From a checkpoint of a small audio frame classifier: log mel input.
Rows from block 7 of a small audio frame classifier, named by matrix and row number. Rows with one number belong to one neuron. Each number is 500 + 40 x the weight over its row's rms, rounded and kept within 0 to 999. All counts start at 0. Numbers have three digits each.
After each neuron's rows are labels from the 100 clips, of 14976, where the neuron reaches its highest value: "responds to" is what is common among them. Only what is clearly more common there than usual is listed. The data: synthesized solo parts of chorales (CocoChorales).
# fc1: MLP up (model.blocks.7.mlp.fc1.weight, 1024x256), inputs 104-155
# fc2: MLP down (model.blocks.7.mlp.fc2.weight, 256x1024, transposed), outputs 104-155

fc1.641:440524492498466495564546506505447510489499526463544567528514424443530563529531483503532546508439510491467447509459563491495467479509445452526529559542474507
fc2.641:501518479518489463527507503534450512481490455444509532582545480545513508525507488528482467563598446520502460388474545446566411529413473470504469565533474382
responds to: note E4; violin; note A#5; instrument: viola

fc1.293:489448459453499467488488505558524439475446483516541593536477481508528525488513467563453492562405470528524464506490510498553540479477385479462473520564495466
fc2.293:484521463491528513499493541545483479454523452492536544440499529534489512514524531449468494557535457480525386465522536475551406489439489439531520538547489414
responds to: note G#5; violin; note F#5

fc1.384:554506482501468520515483505553510448471501452489516582521509467424495552424504554513481514513450496449519496527492493455501450439530475461544531555590454481
fc2.384:481522525489490451525524515492443455506485450449509532500514472534496539500516497535409492520552498457527433407513561458540412496383489483502424559510519414
responds to: note B2; tuba; note B3; note F#3

fc1.487:533448484462543498498476482489480428548522502483508554464528471516459464423500499544506438470515551464498462549535502547499504486518480528469452547573491526
fc2.487:529464482476440480517511516517438501489513470460494491508514507497576545535556527474504546521576509508481443437535549482472422501429479419442434537474470441
responds to: note F5; violin; note D#5; note G5

fc1.354:466482502541567471505466493510519520522471434502481473522499465540437455496503515435523528547543527513509531530520510516547521517477464497529530429450525542
fc2.354:470455504486500464483460476482458473506473478495472497510507524483556455458532488473567495502496495466532468434487481460494470500453511506458494510466487417
responds to: note F#4; viola; note G#4

fc1.501:477536528524514537541515557472537464428473479478549528455456466481566553472452459569600452452440478514484437506474519545480513524473436528508618540480476440
fc2.501:510484492482467466517497506477569493506494527496498522478538524431483513506512485500522519373386519480493599616480436560436643489612500490478453442487493640
responds to: note G4; horn; tuba; note A#4

fc1.73:520513496502479489454472512480545432528513456500500501536502480529547421536556537485472499562441477542450449499529499490513470518518400486514515475466492484
fc2.73:480471525520498490459511507558409466540505434525478503476522517553509485522517481490499465503561476499509387389501565422540386542404443438472479540490498436
responds to: note G4; horn; note A4

fc1.595:494517569528520536488445563566464520524475497484493483513516448535535533506501471525491498512462499506578507516472492567510510577557479548526411453493467506
fc2.595:530458509514507572461530477549441559514540514509531481518462572535551470567502515436508475500513503521489433412569579470551405574452457539525512544431540435
responds to: note B4; oboe; note A#4

fc1.27:478506511484460495506521532539496463442398473476519531567501382462502581500517523522498526594463487559459461527504459539475438567508436423515475542532452516
fc2.27:511493480498501509468520501570445499533502445474501522541500524558495482501518536504526499566580459488531375405524583442543380517400499483517471554484505407
responds to: horn; note A4; tuba; note A#2

fc1.358:464535565432478540494508520535499494528426472499545552525604451424468458475533485537517486563452490514485466538509469447530474546498493540548474479485519465
fc2.358:461449464464451576438485509450522441449521475520538507456490467504600501488487468450410521519515490496535465500474448482478466501470504469445513476485453445
responds to: note D#4; clarinet; horn

fc1.338:477480475516508532483452480423595514499400453493513538540478462477501461468626472535553519546516508537506507572459583536557507499541504489558449475485481457
fc2.338:508504444455513478502470496458440476486472507477477519477480623476490500544514482482547452556464462492539472452470481455482466499471386517432537492473501491
responds to: note C#5; violin; note C5

fc1.238:436498500465501506485496514500544519483484473482508492564536438572527501517522509454504503592433571501454490525464590505513554498508416542491523473465515499
fc2.238:508463475487510466405470441563469475528450426476465475546517516567473472482480486461491494514535461446524410425540585438504433493419502487505488572485472456
responds to: note C#5; violin; note C5; instrument: horn

fc1.582:498483540496494556521503560523525536557525496531503534513575435579535478572503494462510509535440465481540449496539525508466507508444446518507450460523515456
fc2.582:480510484489464526452482541524440445528501449495480440540505526551455474552492490499431491538578479479525405411465534403559411528437536504524481578510473446
responds to: note F#3; cello; note G#3; instrument: bassoon

fc1.430:459488516533474478462451498410560540465477466518461505531454491550494572477559474528498510521509490534560513500472581503536534452508522490489477430477514518
fc2.430:465451487479453465462475487498472489489499526471528481467453491442421490521477456490419431510443526487478504511474498486475497536495457513505461491472468547
responds to: note F#4; viola; note G#4; note B4

fc1.341:462481593533410507456515518523400519552521533528538497514471503479537575442457513486525463544430469527493503504441475469501491591488457466510527550512503514
fc2.341:472497532470519467429448479506471566564498463541491444501444562525537572567483493488512515494485490511488487450507494516525464508487430461537417480517545456
responds to: note E4; note D4; clarinet

fc1.199:500501415490486551505524475444515498523460535421530501542493435484440479422530507548443464560488480497428457475516534524494497568482473561476548556472499487
fc2.199:509489467526520479511488505536348534509460459477459494559467509549452462479465475525506502506556476478484417379536567414535395509402484482506501539460473404
responds to: note D#4; trombone; clarinet

fc1.637:499470514530569470486459526481506507491549461502493405496529470546469453516541471485493479482488534494543450501476490595469481451509502511470514472428457551
fc2.637:479526517514507460527543503557514533485495485439506516589556426564539495468450559525498507508513503457495480525525549457488505476481505525533456552465478463
responds to: note F5; violin; note D#5; note E5

fc1.464:553504586507455533475465489495531482476497527483503481532453477526507551446512508517443500508582571506508450473557476494520520598549389551447525496463471535
fc2.464:535464533526453540449491473536438515478536461425448507599518445566482453480482499484486466514528493505467442441514580438526439517404460508480429541469458397
responds to: note F#5; violin; note E5

fc1.535:474498552533493466437559520503518445487459425499481492507560487526472443536541553508527580503511532541530496594500523561498534568483466460468408440549487489
fc2.535:456473465470498560472455481460499508457474464479476506450479426462473503507490447453425483472482486461453478501466438498442500478472520461452450428483469488
responds to: note C#3; note G#3; cello

fc1.575:472501488503500475446591507517504518436472470499456522513551451480470434548541579496487488526460477521457453601554540541489458506436475475429460482495518497
fc2.575:466463491463456497466500488501431468444498469485463478463557470501427456617477490463428515491509489488446451434479497479504459501472465450463445484486442474
responds to: note C#3; note G#3; instrument: cello; note F#3

fc1.346:524518490502484536536485501493542383568484497469524430571490396547513496457537494543532515590506563520485434541480529517502439550526434515478510540531459463
fc2.346:534473488497504539464484492564452553520502441413482538510494532587504522519504519499502474553583454468516414418522622438568418540394504553520513537481505415
responds to: note F5; violin; note D#5; note G5

fc1.687:470431484479503498529466505492527496536561465459486514521631442553511535566473509509496522558474500488522506518499541506550479521500502460473421509552501433
fc2.687:478533480515504640433529524508554443431519522551524475415502485520401479613510478537415507467521524519533534537514504531508526574528468518518548496501463579
responds to: note F#3; bassoon; note G#3; note A#3

fc1.240:552575481507554515538502563527499447444394499483521488478463443521510512460470397514586412473524473529492483473474557567478540518498401518520615523503512480
fc2.240:485463527495466477528516509467568515467503533455502517490524535454473490509483463503509508383414514462501589626475445527440638483604523487513482417478487643
responds to: note E4; note E5

fc1.493:487552474457505531594582531431463524492511542547461473507516545480449481416570451531472519488432461486504460507513541457504518508426491544507502503562553424
fc2.493:506513454526473462521554529508492517499490559531521457526553421505419444462500503501435526519524513506527464446485508499515470457497549555539475525549532431
responds to: note D#3; tuba; note A#3; note G#3

fc1.709:441491490526531497506475510469517539485492449489484447472564466540455484485493491495481529520520549514521489501533506518569450500514514465523467435463482542
fc2.709:455464489488479453438473476485457487519484465493488465494493484498533485520508461558578481498499469453496469470478502485494486546467456467465476488469493438
responds to: note F#4; note E4; viola; note G#4

fc1.662:440424429486532505464473547529536477532484422501515508564500437584523496546533470456496586599524486589497509526515509473544524545515492457499518526569486448
fc2.662:482536574576523508478535569513500467464499523550537502401463501433446556532496511552448502545498576535465499546547477569477527534510487529523567516539516540
responds to: note F#3; tuba; note F#4; instrument: clarinet

fc1.303:488461469509520457473478521498544501546556462456510496499619453579540449583459578476489523548491496499556470490467498515541485493512522461446462473549517446
fc2.303:550492477502488639429494504513442526494526474492470522491521467531444428631475505495452486475535468512543498480466523482534465553452533522493564515507490524
responds to: note F#3; bassoon; note G#3; note E3

fc1.227:439512465513567492475603549536442470461446464484458527524533454483444446586555567483463492545480531536516486620562531550487481538523468461483454453513511475
fc2.227:499469474487468544431485513492452512434482484489476460488550481504382455647447513449432456503492494482486448421474501493503466570472466501461500468492462480
responds to: note C#3; note G#3; instrument: cello; note F#3

fc1.17:448477526454511540509492475446531515520465452444458471502480493551562484508564478521452439570473520570541529560569575508522466516583441486495497545524481537
fc2.17:500526518493459547435534486530395527440559512481456498514516577515492497586461511503444491568530509470537472443551561498510487513415511529506495566474477452
responds to: note C#5; note C5; violin; instrument: horn

fc1.538:494488523533499591469462487515523474572544502520505475511459440490544487456513480464392460488469531480506409485480488479537481560500360517461515579399454533
fc2.538:540493550517491485536480455496394508546511476471470518523493468532478450430460499431446469578548483481526438397464570436551415477408517528483453540470494396
responds to: note B2; note B3; note F#3; cello

fc1.371:539492507495489511551486461447552462441504499434501585522473390518519538480524518517509515589533502497457473569459496497513531517485423539498488496532559526
fc2.371:524512485499490526472472452539426500543513424439468486516520503576498507482476503483521466560582453462514398410522600423550390477379468477505492533468480417
responds to: note F#5; note F5; flute; note G#5

fc1.42:508544541488473517429468559505513467489546446465515500562501424523539519488523437469498494553513532536479491541499473510509472633474392501462516475482500503
fc2.42:537500501457469532465491462558396526522506409453443504569523484580503457491472496495506482521546446506503410414529573425550409523414479513500471529456468410
responds to: note B4; violin; note C#5; note A#4

fc1.733:539517494482468492488508530420552494544493500488507520550510446533530547500584453439405476604444513548441445506551533499527479560558431518459493459514528445
fc2.733:527486468477493517499499451541406489495446432477436468475470504564461481491477505471492464472515441483528404434531566434512397509426462469486484537472488453
responds to: note D#4; clarinet; note F4

fc1.609:514521447498424482502509437461533543516483459484508485540515505527431482506559524543498537496451514518510491455518450450557506497486503447522440452468538461
fc2.609:442444500453439518398495432482421444528427484508473450458512539497507460477502471526561508452485471559505425456475462440505456498470449512502530477504475475
responds to: note G4; note E4; note F4; clarinet

fc1.191:560443520514461517501423522515516525585502454507455479529498465585488447517471456490472548493484439455595451507455493479471498507495518465489481416527501479
fc2.191:525511536497441482436459502573462522597526476497489484525504414535481506523508519499521512485541484496611499460493536487522470496472482494491443521490482498
responds to: note F#3; tuba; cello

fc1.250:450545450449495505565518500466452511485468541542493467497494551512513487454647435525495547481487445516479492467415513433538487440494500497494505562560539473
fc2.250:469503469478482458538482501528510547517448467516491441514494445523481496368537500541530459527529511498491416463504543458519444429452511523513490503482552445
responds to: note D#3; tuba; note A#3

fc1.233:483580446511515499559504480459516511454520525480527550525535409563522527408500512491468464513490452469437456490456455495545486506522411531501490498545466524
fc2.233:509507474505501523496470492535425525493484462499483461540490491561469487484495485494513461559582469483528385387499566440549383515369466477498479556476481413
responds to: note A2

fc1.373:461553455475552483525514533506457458484452470423516522466458518483497449517536540524508411482505510501523487545518518461538559493453506513498490497476514431
fc2.373:469508440508523500483463489429592473463449480476472455474503515435444486484499493460479466383404477448459505593487437523427574514569479479477480432494476628
responds to: note G#4; clarinet; instrument: violin; note A#4

fc1.720:493531455509573554541537552455487471504461541450538507574477450510543535452574480476537477567513516515475468510463508519518480505530428536466475527497547496
fc2.720:522477460464524508516505479560447498526479441499477467502485527560486457487470491507554471510541446466512403426528563404521397495390489491523532552470469460
responds to: note G#5; violin; note F#5

fc1.545:522493524451576476530497523495493463462536581472470481534530477539520493458517493556458477560456546490494526488496498562520499499488511479472493563446512531
fc2.545:483530499481460520471486505530457463487494459528494474476509433541545492519555480516493532589573481516566417412524544469564408522425496511533526538507497398
responds to: note F5; violin; note G5; note D#5

fc1.223:517494488501466541470485528476474531523493496473487508525461470441537455473543505523449469526497492598478471448494638506518532474488373469487492522461515461
fc2.223:497411467453524500510469470509470488560496489517475525475559477498374513444504478508469489539473486511561483557511477525507478453544469549507475451475543543
responds to: note B2; note F#3; note B3; cello

fc1.129:474505502464512480579473592518453462558517468484540498505547426474587495438520528480487521500457450486560403497511498531535492459542379489480488547461437438
fc2.129:488462480458478445533489495513461501515453450461482533484477474496476417440487478476509474509531482523497454413486525441504428511462419523515504501487479434
responds to: note B2; note F#3; note E3; note B3

fc1.163:470541517498524515535526543494521486439467494515550530452455518498552551501464459576595391455441472500487465491454542515472504493463420490521621543470493458
fc2.163:505500498486473479497500493466592495504498538472491502469521512447482514509504486477509511367387530492498611631486443553434635490615512496482451433487479635
responds to: note G4; horn

fc1.632:521547518515511487551473589486509511424475506466505553434433528516539578530469455527598480441518489530498468516472543541473546483486448468502606499479505433
fc2.632:492523476490479493507474480449583518505488514443507484505514508439477519502486495466519484362392513493500610642495423557434634483621492497501464425486495635
responds to: note G#4; horn; note A#4

fc1.584:522486553495509538520496495527545441487472485487479522471510453584507482570546514504477517483470549512543472597527568478519549531514455524438512521504516523
fc2.584:500506532492479533492498460568452462485514489459486495567529485582527483513491493481465509544569453517556439386518595428541404530418494486506483583477464408
responds to: note C3; note G3; note F3; tuba

fc1.470:534506498484464470528494494451508510487507525493477495511482468504454484551488536522480503495469458505524447536472457529488519494436488478494533582496512541
fc2.470:508516466540481531485475460496496496477453499476483483575500427533455503487451479505541489496499492544442512477455516502526482510481465525539501529527499448
responds to: note C5; horn; note A#4; note D5

fc1.532:520552546521536481540492560513529453441459495481529543478477440518563484517499458539539371459435468542485486496466554509477543495505449467507617517489490463
fc2.532:502507495474483472514491504455563507495495523469508508488510528458484534506505493496536508367389529500501618641498433569443630504621501512509485431516500650
responds to: horn; note B4; note C#5; note A#4

fc1.683:463493451482453531510450444513489520552450467523481493489426410513527473420536441484436468513503464519527429460477563522508501468518450584546504523432472477
fc2.683:451507507422584466542490495501583409475475488488474509522577469469524574391509533447371489453474488456507521537523496542470519419479451502519445486493451513
responds to: note C5; note B2; horn; cello

fc1.156:459540460435502522550587500448466514563481530525462485505521482488455498442616473541457490525466452521456469494505523476517442534399490526499478476561513424
fc2.156:552493495503426478481518494491461513534503533499502460547503510548404449475502537472481531540535515516524494441532552467507480484522577566532504526497491442
responds to: note D#4; clarinet; note D4

fc1.320:575472486494466530560500523539527439481489518449503561548531396500529535527465468502481526551504545538455429526524516503524531498503438481517472513561472560
fc2.320:508496491513477517459507479571448499532525425478493561549518499562513523528530550512531484561596466489536418422550607442564389529387489489506487545486485440
responds to: note F#4; horn; note G#4

fc1.225:453488513479515488539530537486441546491481572477532501544538435533476468514528445509494508524508497518509401557471490490467490540451432459511495528498469552
fc2.225:511463489491490556449480478523477470530488465491492496501463474598538472462501523488524466571547462489500418407499541422544403479420488426517479578486495406
responds to: horn; note C5; note C#5; note A#4

fc1.291:475500506520472544478485556476462510554410445478571447563410456510558493535488527478546421569438464553503437521469501501556537573535440549452502507560487487
fc2.291:519434487450508515522514513514445521538530486495503513462493533549533446515447462557582512518569522490511433443546571474527435496423448472501572535518448425
responds to: note E3; tuba; note F#3; note A3

fc1.285:436443453551538566508489489449590538469514509500478537490559416527512481513513506468466568503472467524464502524437553553467455502540499529461517492552474529
fc2.285:504496505482513448440475406552545445492473455508522494465559576522543612505559559493550523475508520442483520486538555469507496489461473494531525513510475512
responds to: note C5; note D5; oboe; note D#5

fc1.636:510522441440509427498466524502480499518490579452543462567516422475498506509556508511540519547491475513559485536439528459532519447487393420569449538480550531
fc2.636:502504496516502517478508477532419499515483450487480521529488504566497467513485483498491459538576443497506402377502567417578386523380507476488480582508492382
responds to: horn; note A4; note B4

fc1.624:528520517536507503562533507493509527494466582460586500492527444566554524482470522444461456517481537521514495549478449461528513514583480514447534492518463479
fc2.624:539521489520496489497537488581438476489540459519450468491497561552532488517460492507490464521493457520565440439544548447477452542459422453529481545534405526
responds to: note G#5; violin; note A#5; note F#5

fc1.468:492541531493455544516545554463556497443470495497534530464439507475567497482432443554602469442418467515489442504479571522493540543457439533496640544470485441
fc2.468:477477513512470478520476503487571517506492525466496495506518521434481488501500485516511507365392516481495599617476453540441630492597510504491463438487479645
responds to: note G4; note E4

fc1.251:591509487527485492497488491472472495518543547492521536499535467569540570511519524450482500561485499429574496502516508443522488467468358468488508434547485534
fc2.251:516521472487515477561475467539500504492523492419453518491517473502503484499506501438511472465483455466560450432510530469495433487446449514488436540523436508
responds to: note G#5; violin; note F#5

fc1.139:497557537475542478567543520470508477459479521516543522471448486508531525511504472575622413431444493519499483502428499490499521494516423509540584512465556449
fc2.139:509528485508491489507488489461583497493496553490483488487515509458488519504462496510512499377411557495493635626445445557437638493605498511500453427500498619
responds to: horn; note A4; note G#4; note G4

fc1.393:520521502485493505558550552524497531449461539513509456534504429488485481422480451551499432553485493549480467495494478547472507549479446530508472443490539447
fc2.393:535465527434474522469501484534470475534498489407458482579459472561501490469485481471449466531534526452587425448535530454550418553419526472517433548452480440
responds to: note D#3; bassoon; note F3; note A#3

fc1.299:478508529466502436577493516515506478500517517404473576581539456511554469437542471499451529510470540512520417493560478514583460562501379452476465553456483529
fc2.299:529480485496497534459501483566458489516477429484484523521501474565492490481502501517528465530566462488501392415520594439547413509415484494504501539485465415
responds to: note F5; violin

fc1.638:462471528420540529460466545496463453528491556527557466535511427479556569440510508463464506598427502517520473525457482467491412526554449548437501524548490486
fc2.638:497503467466517525498510516527438605575550466496579497445446487577555493484482520492502460516522531430493428410529586451591406511431537476513511525514514402
responds to: note E3; tuba; note B4; instrument: horn

fc1.481:444533459442485522579573489466492496520463561545447493497508548521467492446599465507472534485443476485490446467451549503517494516445477520511509507581549443
fc2.481:497469439509441488496512501476531487485491479479523483551560456499423448415536481519451509552528489481456448457497530450521446447470554537506486507488491452
responds to: note D#3; tuba; note A#3

fc1.15:473504496419553523535497500531457530500555522419546503536524480541503440494522416431444463492534572491430472536482449544510496596539483545457489535600493488
fc2.15:529481496516578520596547473509462479490496543556455485505526517534509493487476536479453483501512530468456500441485493514472501606504478539510532495504538518
responds to: note F5; violin; note G5; note D#5

fc1.82:507513467497482490536462527521439479523587499498559486508456441471501507392491514461457489490441475465551437504496542483527518465529381485481534596490419434
fc2.82:481466492484426457532458444472436511488461465461471525521503447510503466434478471494443451481510452470489438419455511403500437467436445452480422515512463390
responds to: note B2; note B3; note F#3; cello

fc1.12:552523458501505575517482537488532525528428463403556513566474424532532485414566456483461502521476470531460472483455548473511456470464490563414528551500479442
fc2.12:470475506499556520505538517526509472478423458511507498371442546459486444449464478549518481511489429473510428507522447460481446454476526493504602496476440518
responds to: note B2; note F#3; bassoon; cello

fc1.152:464517497466459528481480550453496537506489513533521421506480556473590529509481521476486552482459506504526508503505489488476483543543446463501516523496595437
fc2.152:478465500436467503427536530505431502622517501484479513517493564496632453402454487458545518497535487475397457505518496476504452563475504551478527516490530452
responds to: note B4; horn; note C#5

fc1.243:443547521512540497563568549461454582497466533517483525528492500454449455420533451545519494487407465510473448489516512512494551505453496516521545475531572439
fc2.243:478476485519485506497542552420486533493456579509494426535507449498442404500477458516435496504500510538526547499427408519473526462554558521513494474503492469
responds to: note D#3; note D#4; tuba; note A#3

fc1.277:530525521568492540470539552456494534527516533468514485587514484467520522418563478501486482540475484585472433520447531530528526526477485482471526477574503515
fc2.277:513529469555495513473489473531411506519432442472503493484508496573458435497458484475506470517549434492527389378472548403548401495397521475526525563501505432
responds to: note D#4; note A#5; note G#5; clarinet

fc1.33:478546421535481474553549488407488527463557448520487510519540440478480520489544524566510464502479444521496444577520549510435502536374526518463480461495463496
fc2.33:571531542541456441426448454503467539535485476472506505517499488549556576459517527530497467513550488556430519442515577461545466487451469509522442588584519460
responds to: note D#3; bassoon; note G#3; instrument: horn

fc1.127:457563471547550450530544572500432501431496558482536526483492445507513538542479491493532498529491571487527493549413506508469568500442389484491498483563555431
fc2.127:489475515482555444530494485517603511502512499458499448462541531489462508555491497459555474451395496458527508515480454512483514501521466441500445489496462539
responds to: note G#5; violin; note F#5; note F5

fc1.507:429467488492551499459545556556494468481466484485474511520557454530456504572574583447502558486476520505474499578550567596457523529463502488446439417489492563
fc2.507:552522477500534502465487489525474497410478456490459523560576432510437495541451510481413472494522457491484432407449492471512423488426421516474496500508539425
responds to: note C#3; note G#3; bassoon

fc1.497:541498552541541496554493496462495529532500481470516455484555469547468469484537464510543509545491564515511493494523516475529526506584418498448466512522515457
fc2.497:489508468530462540481480462490567472515528523525477557467512397443428540465497472536493488509491515522484556541461456523477543511544427448489420451569529480
responds to: note F#4; note E4; viola

fc1.469:531501475468511511571492605486574418519494444500511551493500380548547476457560503540504522512524477483477477534538489545440454458533481496527501523568471532
fc2.469:492537482523487493492484483546453474504507449488492514520502482548535539519536488500524489547607483483491421402526570444557401524400454479517469560510464428
responds to: note A2; horn; note A#4; note A3

fc1.263:535538483524560533528530549490540477410458497499552508459485472498554498461431461526543449482473475510501425495479564556445519488440455507518630545455449463
fc2.263:497469508499482466506503517485575501480488532501506515471518533425450488481515484514497521383391534481492585631493446547435617497598522505478450434477489640
responds to: note E4; note B3; tuba

fc1.679:507549516494480543525474506481532472448496524509557450597498412475573541484604478510450513556459484569471437507434487461525537566546428509498415544486523470
fc2.679:498435458465469505474470475565428491539469429458467473559503507568490459477481479487522469479519440480506396402498565433508394508395458469476490516468452447
responds to: note F#5; note F5; trumpet; note D#5

fc1.36:496493521488530504569525575507494463478487526525502552517525479533557464541556450509458529510449542506499529512529544497495526483533469457459524461509527530
fc2.36:467532466494479539468471501552422437451538497496484521544567448513522511526553468515482500498582486514546457384519534477561416557418474521537442536492512425
responds to: note C3; note G3; note F3; note C4

fc1.585:461507568561508503527490548462457442564477563498570436504474477451527478548476463514441468516447491516545481458481491505517554493606451448445527512557418456
fc2.585:513493434482486513411471515520403497497499467477512519440523450523457498503503517441440509509504478446499438427528535478534435568482462537541513506468524453
responds to: note E3; cello; note F#3; note B3

fc1.674:449512612522480508502476547439456446526443531515562428508485504473529471535476449464470507516485513506515487486457527479529542518608454510455471520574467479
fc2.674:493486529477457430390464493492464546524464485501503442477456509497455477530461469490519472487508476462490494455474489483507479498470463500498450495474475451
responds to: note E3; cello; note B3; note F#3

fc1.297:503544487554526515502514527499470494444498513434512488546549426572442495520566458457512535505502520541512427482487515534530517487474490520522469439515512446
fc2.297:506485473460510519462507491544429503542474433498479499514498516536493477471476484485530454511519439499533389392529562448505383512414483483486497544504459431
responds to: note F#3; cello; note E3; note G#3

fc1.186:476568535489520506565523531479498454432477510514562513446459506500529542492457496593601405433448470509498479480447509524483495504495402514534597520470510456
fc2.186:507501495490493481503503501468588495492497549489500497467514515439494520503483484495515514375394548494497627636486443560427637498616509504485450423490501630
responds to: horn; note G4

fc1.648:521541501441513505503521513474591462527523526496537495461526455492522493438546442534494533540528479483439472483454496555538493542496472527508498550489550559
fc2.648:531520491507416492453480465556440514544511438501458506498492535547478547516535561482528497551559486476525401413561589423530430527439515497490466548498489436
responds to: note D#4; clarinet; viola

fc1.643:409484604514523459473501519504495452537439522509542428500468500469538467506474457472502557510455491485484514509460531509548510500578487461487490513565471495
fc2.643:504506522500416394381505490486505496525474494485527457491454491492482495524494496492510507486502476479459488454486497484492468489459464502485422516515471413
responds to: note E3; note B3; note E4; note A3

fc1.750:476487477462505517579478551479526457459502525472504489512487404506540565485557484521526528496493565487504518518527476521471489548529410445551516558550483529
fc2.750:516534476513492525492482488559449499524514468479497499542522480554491523492526501482466482556591469462495394387548570459558390489413506508504474557486500394
responds to: note A2; note A3; note G#5; tuba

fc1.728:501447461553511551493516490492563444528520442507510503517577433569527389572520493494461504523448418473539474475453588541533419490530520524433536443534470562
fc2.728:571541549480509437512479455546532483486505482486458510553495542516449540503543559496466525455512510520450498540499526512533512471523512524530514514535500548
responds to: note F#3; bassoon; note B3; note E3

fc1.544:456487474485510584537488549504469559500492474476487506503487506541467564442542513486469472533497502550487468558511520486480427543448426492581476510477443373
fc2.544:515456486471489549422511538527455416479478512509486481540536512515536442528491509466439527522502531511590448424519501444486433517474523447470511447529500407
responds to: note D#3; tuba; horn

fc1.128:466493509526567501503563555545545469482503489511551538538490406400521501492497539481515607447491480490472465531462472487428478493485441505528548571562486524
fc2.128:490515477501504521506478477503396521515474479415494479560508534559454491528476492523554505565579480500529434369453577450527407492398480522482501513452500400
responds to: note C#3; note G#3; instrument: cello; note F#3

fc1.252:485525536514455517451482534465539470482494493451495550569445394529542514520506471477455470585449567509523367573502440491480481601483408509462487521458453555
fc2.252:541498510485472500505493478530399545533501428418449514568497491591492501455497482504502494547576449483521433403511594420558414500386465517496489536459494410
responds to: note F#4; viola; note E4

fc1.180:450488506455514525507476508529505464534499461463482506620503419475514469485567526537497521505464474532475426550490519454474444498468457503471463495501532563
fc2.180:503459434507471564430483457472395516502487519460518428463412517537464402509433502494538455458526448488495442409475507442512457464463501499470577531462511410
responds to: note C5; horn; note A#4; note C#5